A small image autoencoder, trained from scratch: 48-pixel images, 7200 steps.
Rows from block 3 of the decoder, named by matrix and row number. Rows with one number belong to one channel. Each number is 500 + 50 x the weight over the matrix's rms, rounded and kept within 0 to 999. All counts start at 0. Numbers have three digits each.
# convs0: first 3x3 conv (decoder.decb.0.1.convs.0.weight, 96x96x3x3), inputs 24-35, a 3x3 kernel for each
# convs1: second 3x3 conv (decoder.decb.0.1.convs.1.weight, 96x96x3x3, transposed), outputs 24-35, a 3x3 kernel for each
convs0.21:492548483455536529557497541454470487509438530471553431601338413437349666529579410467464446473505508479424490516522507484447542510495427568465534490436496524496505540460564440326531457557479440472464504534499472449489476494505497553462490462476514509553492557519503508524540487510554505432519496454471536431480566529539538501
convs1.21:532544487512514613424433529468433553532582562465601508513452490456477500499494439472573544488480515519468514502454451473486529447449521511459494518655387498519542487485527605472430601527478508496483499526478550534545490496492494430445519429455494505551424379431481426512523444499515275433502401539480462519551475496539528423
convs0.22:495529334534448532545505562541555473556509449552504429433378412538565493539396477480422530452490426401492451503500520548499558510498476493423532557537425502548481454492562571363583366390526456429539555434484489495466602740368512687585581547488455522484473429642505509549587439419347601542527490522535581503489512398375590527
convs1.22:499392481610503518387486450534508503451511490546567507497469556377503581573523467568425496402621515598451513403577422394332411555408474500487586471541434628453474424510367441625451642351417519494495507431453339610524570555435361576493546324449511567498537398454599480378515468398494495440480486426463562543539413495446588559
convs0.23:481496535522427440450510477557542549514459457529530502506524504554531440471553413466460480472545545514535514470533453465403577462506519550547467546573473478511691483534545604397582482650516557438517515479494549514536529498507498430457588339571539509428527434345479483409550506518509536487480411444519522472507365510410674600
convs1.23:496440470521411571394472550483426486479409484481478541504525434575448571562603457491486559530483656535517577474553536404589484564566540607534554504475452537424608476449585566473516385521434593559402611627454468493540541466596507515494491511524546542448554570511601534492557494487594421399455439545469503630580470631591640482
convs0.24:531491556516390495429532480522524513428521489522512450502616492446489552458435481534509501549557530519544526459448529458544472529574535517556536472419482472605410500511480530565545500600543526516524450468533460498450524542472430446390443366503482481442510585474522491549547488496416510545493492496548545526498469500465600513
convs1.24:535525556509623512400489406486524545535474520479479413417597529423496518593468508598564519446434538495545544435325474420522514615557471416569487606512550503396403503503412539591494428410452474510533485476539432505476565427490526544472447514489459556438486523439553487431576472570521505505461511524500440577483570500542560575
convs0.25:476483536502465445432482502512587646549519501500530563476647516445361316548633471525480453562469488436500443540495540434459488465525518423585525574505506591530565511436496497414436442447460406510471548484456508428538499551535477502537504465490457492515474447514438495504498481448503515503579549488507449533469480523426482508
convs1.25:497478568558508522501493518500522467507578487552502518508498507481527481542509524539573551520510535503514495436468492478496486491481513509480491504550500490547481473490507472438433465513488528521507526491468479485514464500477514489501510483515492484467502506499493550505508522538497510545479528498473464531526492496502508435
convs0.26:502564520459565442527551505511599530532559491598568528202406517797563523533100650514490488492525479446460534493513507497521501520488518455517493543495497508478525518504522437503525520497489466552484465561495528569525508546493494483512480471508510494471464495484505534482501488499524537477472488542514509538511589451499485526
convs1.26:493564485545550521499458505535563446477501486458451446492555519530527444480507487587503525504519426535503480481469475471488519485490461507491455514522459458474499568474433488511560475485517516517500449459434503466470480490462509489564469489524527466521564528519553518553475568527513448544467485487477598500426486525446517446
convs0.27:523439543543529529490453478479494653520566429409605597502511466455598473482587573516516419538507528527508518549491509521610491446573517505501515565432490500391375535449411539573434411469520466568515517476475472489488509557503434392524504532526463403493481384533510493517531505573571500536531551499467505453370581578432442507
convs1.27:541571582485566496442481485530463510558498514529609615542558532557608541512535548531482542413446381441395453441449427476463464383451515508553474444467567543622578500446516458485551479573472520517441447489548513454482500394450644437467612623553538497547606560515602727518553458599512475488422511521489546515438328436559453449
convs0.28:523473542532470493553437479497491603446482396446499436475397538643542289479527432480496455497450573498545499491500561473513441483539585520445514559537588481499373563495566517515545493550591474489462539424378478463452561526536526500466508456380523440523568535392514490427517520468577436409448479516479537483457619619580437479
convs1.28:540508499469578464486589501489471592516478465469481550538566463508434555506467484519537519543500479531438628472430539594496430473551549530437451595458521451503447515540568462439545485409608452526448556575452493500430540487566571482513474481575529531518467535538524590561425540558437550434448546483456526523456573526564431583
convs0.29:539476464419541502582493489455492468467438466469428444629529553493582559582514643574439530419556472530487497472464481562470456452504469445452508471431449501468490431383431445373462447443476489476517454453507464491566488474540417443527478514498474465509435391453491395518456540522544417536474555499575474448461613488546400462
convs1.29:451506461468483574465502510528486442458556492473456468448493450549594422440488461482405453477577504607624504428422505577381489494412548524503531476618480456558493430442482396558529469506505541533512433635489566508507479557516506545572551458495445448498549483478468481538515388351490439492591391444499492495371458490536460526
convs0.30:562484506553493573483464496482484464535580539504490478519403403274999608408505452525532531501507565475531451437557500542506544488522484561527484459532499521519489503450529474487462504464512442533474468511470436504450535505523506584450506491503510523522489507429494536487521467453464478467501487464478510531520487487480509527
convs1.30:485549481456515458475522450478470514451575531480528520517420502482508500494534461512555500498494461458474491508437454464525452468448513518507535473407527456585439483529550472601561552573555553501553541573521493510525555528446438476524495435497510396558531517507528482540452475498487435466468492507455446477517395445511455550
convs0.31:474442525549561484560555543544484413563497463508401528466560465508706399516629415499495604517501622518486542435463451426431514404327423590451418450590391531470574544534583462360657514543570519479515521547503499471595457480501490391432491547454517546497519629454480551481536441438553533471573486478541524490584482491493546499
convs1.31:470509504456482535529506553512497530535495530471489417488452494467496505492483487513518484522502529469515537622581535581505485518530458541506479512502430573530499493457484565536467468485493516602510503577433477524440529494531479461549475447513489471448457453432511505462503525450482426497500556471486517513501488487512496480
convs0.32:463485468525536472461489485549517544468473569577464513612580467441551507489526490526548504603524545472574514453677517599475561535454480614436532408495461459361594502536415489441410432301463568503474452399473490426522433415497473552439514598513572426495504474451502512482495562497555456558427466491424437474561489445582458466
convs1.32:476501500491474493504512499465495513498510503548505520487445556512532543507500544516495508472435466500489495525465525526515455486467507509487497456574513547527469523506518527540517485490484517506501488466465515482499467449441471525469501540493477444514556517531475536518549577525490591520490438583453481521511551507497530471
convs0.33:503466416528546531499574464481603510521451574462470462479301397470507550429380352538415465531507421514489478423447463431388358576499443511353420491537428537521559496483493553386512515526483462397454606525406509496478547692523571718593488458568500427441560564575429484467526461488455557559547463438530534541590400492469555579
convs1.33:407475474577537488363509528553545470461401465559455487488506556426447519618513469537527490550505532511537514518490468453401564513554371499533555506526435504440485533419444556593528537455492431479500540569455457527468544593558549528542543468526495538603514472422537504567506428389418374486446441489534525532492617480509539454
convs0.34:496408500463606453467468459513562413520528538503473549641446345479508788532233595520510495522452468464549514483456537455504548435507529556541528470652481537421421483494495495523445537464523526466496498469480459471489463514520510460492501510462535477545558488403479563510516579519514471550513493516492544459459579400509465488
convs1.34:504541515493466521485605492476521504442499485604502442492567548480494440519506481538563539487516498472512537530481467523459485499506427472571455537502550451541449452482520504501527515497542483454463492482478471456436505522495529427470450591605516475559551543508464539508430482500483423525459431448482491491446515494552381447
convs0.35:527546507483576557479423516517540415566735618495570466555529555565572524591587570510520488550504479511504480485516436460609558464451556500625525498538475495451420367507440520639524490473513613580501540472504559518509522429526519524552506595589562523500545496388545548595509543524608414516454576531542510442519502475505511503
convs1.35:482485533456495571513481560532516527548568616528499547508614630388481544412490568505552571528397568470411564416518471406539553387453531574580478511543474514555479525514449530534459494574506505481489556557551504481527511477437578282473613515507546542541556504546579543597518495527441554536506547516512447554512407575550473638
convs0.36:456527515399600572555548557458528561442448607564463518480516520491471528424623613519501503531586562479443418574432491536624454552517469416671591638276522561428438489485509523519429482419415485555536550440545501487568495530531424461515481589575479399387477419361470495513496520449540434482503523506608563530378570503533559511
convs1.36:472421406409449528505501431517510422450564499456500533483476505415391478497450498614503533535479560507491556445449446619517516475487564456590405506497503476438430514515450508524519513493489536490502478489466469495471400473491616499538510508434552541543514440442539511442456475513473507584471454580542517459490405479443455488
convs0.37:531504473504565510502451481574485475458488493491528556445547571478551554515518535512534582609524401476443488329501534411614605443506537460551453572339345518365480570602478598635421492378466453452466543508432472376477507454516443468482459648502519488400585555465520524420530407460450371415472452487573440487497468476569544471
convs1.37:405577355575382493523531488444452522559456507485412509476348601609380582516462488476432484485385442453417522543533552500587619486482550517460541530499507567610498552531471491422483510496561481525598467405649361434445514382536528463572446460589460445519302426498459478415510529547398578706557633629555526573643561465469382525
convs0.38:448532474513570451436562452588489576491525378583466444426487508429604554405502494490547503513424495518598526493551600499390571517492471508466469445418508413454537441435500494352516552460511441508510467524555461498582455529559452512464455523420393396548476498604486532443495530486433395434451489478466511546507674452565576496
convs1.38:534439523566469469399535485503462465481488418568493426623514505665456607552487494520505408576564472409554500605562512435580389506568491475527470503433468540367517395462512472517470513500482472488451515505442551457459550562593513527488431489505499591563525643461478526487526565604661484515593560571449455509403444541550502483
convs0.39:503465531435611418630440439499519495441509634588411370406570511475471498460527509484468494512497430681476570479514535545375464550497543486598453428480440480514479487586463454401415542507422488557497449482427448453457515403561473512631407589505473568474457463537511523507514513477657571389336552505535383538519617637641464462
convs1.39:498524589451626452619528425574431527504469649481510524426615489588599553331565552456644525473452599551385536527453510635464508381450525465559490571584460465532431477440583485359480403404472485382506455540400610484455436505545487499542540485569543558482520577472438501533516440609500568464494527611451466465488445475546549514
convs0.40:587522522541618530602604536555539412484464491559449373552416354411580656487555512448513485507582490507546517437493594520537562465556488557589493395494500440431459463463555445483563532480583491563475447511526485496514498477465470360445480405479530482532530464471467451496527520489490462517465414482523444493539535380508499462
convs1.40:468484541474460550534510515526557488509529528520579517428455471516509461486488469471485476479526495505494509538481479521465489465473499525549546558544571522486524520529522486525550487504451510568540469534515528493511539538525529567496522488490475443494485552542483523506526485464519513472453483471536485480468446465460496482
convs0.41:521446542509538436578428505473507476495517429549495510637336334389575774579330371473570516457511524502450481443485449503494462531523459477481549455576629481399552472616411534499471481532472495546421475529454555496515445515537504497557539505454525516479487555532553508465511513570483539541505491496530487467501504531503548469
convs1.41:468575462540534435467515431528539534521564472519573482490555450529536563516494559491501437461438469469489485471465488562471520522481500499480488548493530462492434510461487464524433533475435483501537463457517459503455483444476504446501549600502466460446484494485509510473491510477549514508510544505514452589528650504526529517
convs0.42:523520547451419501467464561486466416517655536503473416441678605502401527557553507519554514452521565460473560553517501520546504502437466414615514543336408520486527495543524521474602487517440523549608459296481573456456478407531502593528544513533470511421461502542521490472496506564509456538450518491462483504483599567489543453
convs1.42:449460470503578510427480423477389496407554560516577413495593462467582538546570468522506553469517525441482459362510483448525505519574487544516536532503529487460464461437479460522450448517422473570582539639553479548557444468543520446543463433435449525475537560443532463507452401550528498420497400506504439533465449602521588523
convs0.43:480501522493545403477524470513603563617516597628499610451445440352735483401495362568495515534477552527523478467377494438449397456413460465505479346573533459464507513535573501558592467572500432606474476492579427438483474495492481459501511472496502571484464634640515584564469534423520548369469553405541440585585548648545561576
convs1.43:493584549444635451414542579519433519547451614452512519490577506586479600469569491540530520539393516513457540547400540513378518478484426481477482595494462525464421554491529458446587426525455504526526504657455436502447468556548536511586521544545518546534445505401470507564502559553527474476527566615524394483525425492480538491
convs0.44:504536550600448483462526525453513505552508384486584486431481556679595462493446480481531465506562564539505489509537490506488521481498397449447466502427558524424527501470520540454492475508446551555519501461545546578503456533583417380509500472487468399438453310481472489459401517594526455535504462534472509485452388575378534565
convs1.44:490486515504516460496458530490468508495492507534470514518525497491526546518523538490507490499470540507502560515537484537498501526427476521466518498463516479542513520541568490491584489500500542496475494526480500523503501509528501564538507478476468491474487568520481535502449532435469530435473543448538518564483470509497522548
convs0.45:493547448509510472474466492467587526557439526514531485463591554531473440569452473489434493480528545476571499365505465470546510540434465488493494450563431496398580493511520549395489500550548495485505572382430488436498513513528452467491479497463511502521473500573486557515570516531477496477484480498502461492458545479533576501
convs1.45:562604483497468534455458455517495454528545463524466405452558498532573518557526585476405427439437496421546533455519504448439420587575517490559468571470433516467496523511509576494497467496519525526499544541451496428486432508549511387493514514417465460528528428556499511549520536480592484636500451571476457509494559529509477501
convs0.46:522481548440538520526523496485556496512727672543432499514512503513500509465487508517443466524453527572485481540467458514452481453457516466565469367430592512411462497554534492473560487488460518611532405388522533512487606479499642741636501616487506523450454351524460505461410449511637475389400554552508510553461618455537355550
convs1.46:542386474418473362593566538516461485581522516428519515578617531487454521539438578569584512518570496463505537572476561517568532460486516522471492554585626453628460495535535448435377456525477526491572452468538597447441597457498498368394533405508507471509432526499483401435445431570446438447507514481494516519382337472425546562
convs0.47:556524513485523521610529523535485545503437442541543394470585488549624575421528432451491486460527507432500542499512522518611546518574454509458509481407418457392559570502413506414386450504426411485451456421414431466483536481459446501524523486554479471475506414506504510528447460515572444543518534597471459391362516470513464481
convs1.47:478452439502551544511480530516480485488551535435500463493487476451542445477512429495390467524486524521484494473501490485491501478464526548531522497560463483544526490494511527489472493504546536462543496568518523488552554492495548532537552465531544514515557559428459507417429535447523503420534506469518549483554529524524521467
convs0.48:470514484452471489445472491553501515500509469564483537496654535621356521519371528545530532488460522532441515512515538491516506543496447498534497478382467491568549496532495534468530559623530462500497491432479495472478505495501493487509485518514513529482471519455498507500496506474479491472493479484524480504479488498469545538
convs1.48:475523529539529558463461564464565549493548577473547507514655500461431435590527522528462548534433560469538487451530519435570496472505474419457427464579475425410496506383437481549487426451433494502445506407455538500431575565507569519595561545551596396489635549459491564502452447519487524553450470474488455481529491604499576494
convs0.49:501516499513480538540529457505523530536545593510451473495440522451479525436529452514458491461553550521521460497537504549498503439502476518491519411448504559429536502517484467412525521542431458556507532433489487496463517510497518521488489485525496494471411412470511498509472514478544419502466530462534419561474555444509455512
convs1.49:466498557457523479482523504479530509466545497419485482571494477427546596510597509527521505469384517561500494392519590626628513463477497571478490389492515479551443457462569606464505559412531488420430430603489532457431480490495492514612566481480579480501541596457536555553496514575568464454569555589524556540503476550582550601
convs0.50:466457499484430477469445477504484513489505469463462482454446468464457413522512501478439506519444515500448493472484518471424548546591489484429497494399522489469520570499547571547584521564547508448470489409477475484464433422521453560465480464504488473525510564437502498505462501460434502507481479476487498496497540482469537525
convs1.50:533433554492552545480528500510444521478418491546414506498580409359540504436599421558547548441363519526415632450369453396690500459521518429586485527544531499574529464476496483529441451623513424488433470412505495402500566486503474542548507660632479522560559469492541564485541467534582625450531456424484476525554446596510491501
convs0.51:500510519488534498418465489512489513459535486492463463580522530476570545507483499524566511555602589495547467526534488509504494585481541513507519527472460560457513440468472461453513466469514492494474485506481519453492522461475514500494517469485518548511552548527561600512496527563487476512469440500545523507483589511605562542
convs1.51:481498497530496479490504507502528507477472535490510516498467524505509510480475510536492520486424517509512511459478489503524507452481484506519493488517487482492512491489490496510474506508503493464492496513508488506485514517478507472481522480512526513536482442495506457508479520483462471522487488503538504497477499479500508505
convs0.52:522498507507447532507453507505462452507546533489521510441609526410452502477531443463509564474457468535500445468504488503495505500503457487540497440437508480468560520558500546563489521523468541543469474469498446453509450452486496465482439483510503514494482576409529491487475530490489422479473501484521495482530414487580513470
convs1.52:561431505587442555515491537403381530577531508507559469502557518385482588527549530516539490519420401440435437475528505457684542457548547471510530354555512516505455508496550454565505458461453507591476482377486517413465507370463509509457486399507480516466534599543585589563471391481585610415462482529498425538523449484621620559
convs0.53:500435468487434471552576533483520561567446487514591478445462453492458462484586508442454526377483460523420445490471487477484538464522486491413495478476485509521566553656606493547508522544495460442497501466452529523515502531507506466509516532472480482549485538579505458476490465435514495488510522478458481526457464513511486483
convs1.53:439426475523479512524447569502531556586535521482510542495542575426509527479447466534572582508419533477448539507510451520551508410473485531569502500540501494547446484494494489483495459515479518474479508510535554476474491468526482476495494562556602567570527459530579464499506478501526457470499572558500438527465434496529471489
convs0.54:472487545494521528516521515479521457555540577569509490484528466475582481462510529547473501487510492509456511486492440423420472473459480472532498487470526466521399516525478481678499542499509560511541501410553565551489468464493554501550543472524517528501491543435519474526535534532496546578489513521576523481613503464490490511
convs1.54:412486501485591489458497468521499538518432565488455622529488557554459630567560567518607500468575496563508555623485510435458534568627500559435465515510478442416389520507498449438481459507476474382531540630542495551560572581437429632545473499436442577579407622555367429443560610512536545488549497551501512447451527493450570515
convs0.55:500539544487496529473518497407477460529556507415502465525562441535635437514524523550499524485564526530471525502542417474480428519472492531348450423432446514481528518555435549631494480484465525556545495558520519512503410420516520507514485512478492424396544631467496508524391493521492532529515508516477483508494425523480512505
convs1.55:540694540551473500496582526464476521568503509561551617593419424591354466544383529435592468561582533431552562572465530498631528592612487502421426478563532486500472529491544488368514577441531498480492502473530405490522553458527403609596373433411505369408448431444446399542531472583562402502547524463505431499333656479526462462
convs0.56:548562567447468546481512483455390495451658504474512513528565501601483477503502407512521482483494575555439506511542520505679553500603547520501492573435520477616548485514504522479532505582412580504535494434481504515499505481522548509494487445522531528542536611345534530513489488562484700523535496526512550407563437530381492481
convs1.56:540578436548528505451522503551510542559422535480513583499511454443458573549517486551565522487588482507486477460455483432445489516582511470518501539504492544489560531466515534477472529476514457477453564594562482530512483513542439555503424476490464515497519541491562494461489448485537487552534480580424463479477589531497521508
convs0.57:517446492555443536534470468473487479556649572443606475494474464467530484451498514574453491535427524519457481473458428446509458455437487515540494508454458494398408527583494570645445454492440553516494494559530522559491498486514504505533519477536503508472471561461505500503463466519475539559453473540535573543537509549493577502
convs1.57:521608499554447337534561395531551524441466463512416559444403492554248497528321432490535440706697483522624551580446584475549441660602532409424453524576522475437464464463534416399565416426510479457442549433403475512543498467498446700534397541443452508493540491462516527406474445564379318496493392507417371482378694487402547591
convs0.58:466529484462504446509545519479570519568561579562625551482674545658025455586543624512497503509555471501515555531474505481507435526490518495531495547496502527467475521509481484590573504549532487502520504508503504464504498497492532503545499538505532468534515558537528490502503519529507496516515493477514514498503584471517530519
convs1.58:438452538591623573520493525517553535544566409460541416513535572519565476462475450557578477449540614541614522554519423580507578460561576494546482483562360569552553541547527546424439499381469488441470488296470480449515586477553574430459478507519512482553395430375498448414466516442456397447480471521502577529446503510510486483
convs0.59:548550536500516535486524559463439416523521571451460525565596551696541564576478566439510451478468386451507485500572529469663519545471540513591503502524528501558488455444514457543463479473528529536559499543459510509477472463445545507527538575523512531534540534472503527504534502554538601528495577517450494421496366413454398466
convs1.59:522522530508512509516490467471459487482439487482484501487426452497466488501477493501526489506543511483534549544483476443425516502434424473435443486477460487450484493488469477457460530506482526495499506464516417467472470473476499464465468523504443428424493458450486514495505479479499514496519518470501545526560526464501499444
convs0.60:477527516503485468413489508431524518424529550539417372475523587404574562482435526482514425526532475636466533465480487555494447541558467530475508226475504407476474465462444455402479510481481597488471451468549464469460475535523496440543458596540484481490432490487520508482444477509377452510407561568530514533597490441565487563
convs1.60:429539530435488550526471499513485502504452499466474528539419505624478468450421525407482496466527521506490502516414487602410511501512536473479544475525450458496530494504502459519478509510469532512486496466518578484494514405497369519462530484483493505539461523543469470480551521522502527488544528461493500447461507495490522527
convs0.61:517502508533611463518474473476390418477439492659308403416524427553560391529595436456505508465545509439560553424486510545474478508526434474415448496341524526337442535465483499474579552528519449521487567406428603473478444453480509461462525538508531519455540609484536472432529479448598528541574518512459396581522516502490542499
convs1.61:433410524437370392513476458534566462456519470554618509464479593504547557466435520455503528494503484465474470530483412518412444484429460507498508473588442465396482514564533509567459424468560471452485504407428535458477584547421511586467492529503504475487500472531454521549520496433527565590514562669500517493449483509508508509
convs0.62:543510523541565518518515498440493447487443502539457458544541578493736562569580606526502457519589434460526486475531484508532524461521467482509488508500523456495499460467482475362436517442535482483490467453552442521533486448516479443479529482537515504489484471527503499522486550568491529506469466476529510494488462536521489487
convs1.62:532549448507478437465524424434482436525545425497403416462479413538452510461474500487486465410516482455466457494476457529478458536478442491407569415407512477483454468575616536546473548427459453564547506434487504519546437447588440404525444486528457379550506469518445465500577522561442491400554507524470508496443442503449513604
convs0.63:455539477496573456464518486416558516627423514502447584486427500461507582508464515464574499470573476529479417453548527566373524486512457453439495396642460476462453486444460469367533461524461457553489499523550489524557385453519519417497489440448464505520445466538462501539396528492372489419472483480514554588590504493565531468
convs1.63:548579537488528478487448489502472551462588474524494538518540488600595512567548587530533507493494581519572525548521499524464469540552580489463491474436579509457511504506506549531505481524517470522485501534506539449480570503497403455543492501519440427493461511455362414553533583505510532566560597547450526567447532505482495505
convs0.64:484503495608461526564476526528577495570606512430478524347342504608814363402539458522533494447579462535529541499493493458525441497497512467450434529474500503560406457441504492434434525483568462411491535577491486522510579538485577565547528545475519543559495454546509458539488513521516533505498527497466499528477471486498483534
convs1.64:461473428509466349506403434523524472540514484501574499504475491532511477508508483523542517525530474506460549505501511522425393424465464531526594536522573505607530521468539513526524511513552465508490538508439571518476450494587489451505508435469503446497415438451494472456563538411503508449517555371539521521537556478514438495
convs0.65:470431445434458507500539448477433415533474428438556514491490488513579514380467482514486526473521478552424436487428540489444512452469486538502424572561566529510438472591506443473506491537487503408456406522500465496491561464393485497536503447454530569448485558536556526541539500486612530527444518523528477554362673408473469534
convs1.65:510485567458477491468473511492527478553508488454524469488539530387488444442530499473534434487502509497476479458481504463527495412490499517495468491563531539542515545515473552489489509468516452454531478496493535515481552550402468497509540447468530498517489486467491511502491494474477495498498536504492495493454463487554493561
convs0.66:462517506601595456483446457490475552510476453455503497480414417486511470524446471524521572531475519533515541482568525496475527530515470510481551551462497575489586511495500518388640534571614498493485540505457512496520531518453509552539488473358486518472513536599466515509514491462526539520501523431520513532530534489479575537
convs1.66:553472526534581384494409517509494483485512514509492443585520557516604427583533559436512506445423553409479432538525524626539506465460493543562442576572466522511559535541486494542534485498481470470558504515520520546444485515546569480488509471529424508477514472501587535570515517501567380517390552461514438520553450524499652475
convs0.67:501475445545415398563497462464530585618416557524595578500460470467405553528567452480467492436524509433502516511552442495534596413443517536420479513501354446522512529549531545548619441570476529415472541465430571474502469605538558294556535382551511526577585588426499504588542489508495530510531458481443642444521429452458540598
convs1.67:490475514545326543477503532500570500648548530474460416471598459452685406474613487500510597422572533437720482571539496430513538427511497540459626525568522501398488477514554564539455639459445515496550411541497404613469510420496409513433435420466410469560533431427449466426598510397507525532539504451514469532521417538533588479
convs0.68:528503557527391484517516526515496483483552487434581399482520550607383359555458459527442459467473518530372504543555528514526499522541480506457493563428579517484543542502612610435549534567521485479411450355451492440438492554514502565487511550462506492551507452509522478513540491479573473515531459469485495516464561508476559468
convs1.68:462531495472545474488571540507464575547478530499497520471533471413565513417563488464578537467408580433475537511427490487549477526513571500528512465497497582593530530490522538479531534509474548527489522506463506501447456418521509487521460483542516524456550612525547530520487480483471499435485447488487395517512418517452492510
convs0.69:450458449504451517472521472482466509463500555566514497476447478421683522483566615494537453627621539483485486475532565489468500515459442499454523382414528422574478502488470453551333467392473594455501429556538475541496485496521461511498492482532530530486515509375480497467533454494501603459482453522460512495550388549528476481
convs1.69:473570429486476553564512484557477493569551469493506493488463520577510510494444507456534542467450441478425505605423537417537466384459458472501481483551549476506473554529476500575432483498514481467493474412545510570488579455490414502449467545518453508531511486569559495468565548449492542538490558425468496461505572512478502524
convs0.70:483583488504519421476555484491470471558547491494538452363457556784393574477535579511454584467506482498474465544441506527450513547535447480463499593486530479535651483385474440396554504479460529435545478377466479489575501528408473540478487466494453501537481434495460497524519466480509489524547522494455505533480499513482546557
convs1.70:537467523511565478481480528464535490522518473457457516460459563453462419537552473535553467488432535484442462540515476462553450474518481451534491532485449545496498492484508499439543507517554454492494536535476516518474514473470513472497527435500503526506467517525485524563429476405422492506494485547471462489493388503478494501
convs0.71:491433453463512551629545516491482490582462527517477499533496450477471469556626583538614598475513512455492460503577471448474544487500472553307483444488467518401465476460540435533469517469463579404561531551524513573469400459350477363544521499522488505490516524451526506560475489462520530558486523514444587478516541474518432566
convs1.71:482641448523512433503405554518639473488544472509544563560401575528532526476471481406440455546522525552440476469552487469532457449541493527454532472540538514519572475538435520543513519527498554458505506472468536505489483608399473503565531453575479427614480557532478527512572561338508549538558491509524552489538506495469501469
convs0.72:431423495492468499558530532517500523536352587520503572434376427371406439395436453521485516511472496545469487459429527505503523523524506446476522467446522545511498639565519582533548486545507417473459502466470497455443535549503492500531447486454471572476496511473478521510511477422485464446496475480513486504484569526509497525
convs1.72:462441497523468456484492486382451442408553466462518537564522508406533488439529473439468552500508545454428473472542512475525585439457474520526490505542538498591538594508462502437499473504538502566525456532566499483525535501485593471442558457504519511519579475445586521433421468511441433460428497456602566518574498491526474524
convs0.73:521511568525466498426471450531469456522434419521457531577634485517589480466531507504556521517519500485513461561568546550487455505441448499520476445475513483581451569574531515487548522489474517497467460464495453448421458412524512504428500475476489448509485514476459496471498501446432498499493453425509525519509532481471515486
convs1.73:500409496444432503462492397499497533479526570493521565488477477473473501529555577491543485504489467495549487551506506502521505515564540538529499524537610498438428524496523483524536446453516514571562512493514457485454533475532549524512527571524467412483518482581501555551496491503471471491519456507560499534523472507504454495
convs0.74:568501486543519501565556528428538466532428455470565458465457434468498527528501416482501480496536538464504473506524539480448506505515507485493468399573480531498527518477504523426565435467471451517476540521464456481575508524491503574494556496492445535491523568479469493534474501486573535438426540505480515500496543522487469456
convs1.74:474438476523513484549513531456485533500513518483541547454480476429503480477480449570554506543488501560528493471438539516441494486454486453496524481504561433472440488480520485525515499450470471521443462494496452491510528499535557487510565500514560526581530432519548516493499431523503452512475432523464451531523416471559519474
convs0.75:469528539416483506506513540476477472476538529469558534572474608514439532490391480582467506538530549578532521603529495611471470554483457535524455494559552506627572595584475640750523529527502545502498495459429526445507479516458516506443518494518472497484438607528459525558529482494507539465447550512466441474525544488505534521
convs1.75:486343415539534487562612546478418480552511472455502541526482520465498567502457410583491503537482528547479494553541607564616474487508438483490508514556549577495584601563463489484527517419466462539530590474438509486502509491416505576511455530517551386496628475411598566504469437515461445595471483488436455538511373499484497413
convs0.76:540492483536559424464554459476478493503481493506514532595556415591565454556487476497537483528521483455519506511477514486482539547522554524512524432484555431605538553507479482547579495538507450458506525467468482465485357444472403462491477474434462394536468442483485431482491509478462547477492453473443481450457486478498496517
convs1.76:510481489559502524535522502487482504540530543518521548464485484497466481502445483501490503456491515492470488517546493536564530509560521519513539494490486474461491509507515517465478529553509502492491542545506494493478504514494455483483463514503482535513502510524507505485498504541530491570521470541500523507546520460473478495
convs0.77:544479490530513528571554501431542530551559563444514632512396459575522447556576493525440515526464488609477403511483524462471386443450453466476489605508621469403479513438525535634422486457378489524483529483530499549440508628585502525526479599537474426413485441389506526506505452433535552504525497509541580583429493499586479493
convs1.77:533440356447459411518517411547547534487446473555532501537499522572446591428478450550384474551577419503472518462533465537522469508574480488581509404514461521473412435433473466425471538525450580443410420503419417496446416555615534603504475488557511603553510515529392376468480504649468524594485411559491529551466403475471497568
convs0.78:516542474572576494522573526494471514581555452565495484383587525432572482447622449461510453429484498442482465443551503523518494496407388515404458428466396461464544556517563506405523490452492461447481444489482536512532460423533542458449563548459482423518471540587480503533498537564491520549457488507475526522496549522489542503
convs1.78:499517551542491518563410531538463492459452553492541535531362524564448475572440509532484535542424491551527471460500469477469465484540476515486415491493455433405507503500471516545491415448501525525421496525497537446545543544532476494506466541501444495492541489475519486492504539498443461467467421464545551571519592475503502465
convs0.79:495558410494446458390501522501568505465429500482586517560512570607475501455478575550416414586502455503500537549501537534579486585494555487472484650481476541526410518551511545479441509603526542464489540493484489473460487597474390444500461352468505485583553550500443491579510478509518637618638474487520520566475420410323645524
convs1.79:458487494511443535424455512481539488730496486556495442419521596379424480605452448506435500427486422379560494482496358452447414511537462437529456416533537485442488526580430521564523532422473541560535456443583462593496569559495497524434423503551493452576539453491543463503553512432514408445527550416545497420674526391588588440
convs0.80:503546523479514481522538422476632554556392448488462550437444452452580542438526410492478488529466495520429372443481551444498433530414518528531547567530411435522539603447450505522503600638556449391474475561487466554375615670578479555526438515520527542439532421422511497440599508453616532538443421466541541508405358528536472527
convs1.80:529404386488394429498468385372496527352357506490535550507500528478584531434487503491515491572512536580587567551501460431408492486501602605552438392425438474542585448526543461540627632525435512474484527428561551577561427520540610590585455422523585565616597558522454456428589585658471476479516481420630689464500394488502551507
convs0.81:494585452566425617498642410434513436598352490421522428486563506555406534503510469527518501505474591507544401549452509569444558442579436418579508563429492463519524549492507483461629511612460344659417629365571410560443479462542455453479504470550479487504522457480478478536501529491525440547495454515631367538381608466538518487
convs1.81:432407461542586498492518588444492531476539523520470524453494478424513492445482454521529560474516554509526575542596529559544509448412491496499544442440481488528474456470519531502539490489426514561550575610519589452639476471483454503533472452438500516466588530516544592546504514561525529609502601624482466477512491487476497539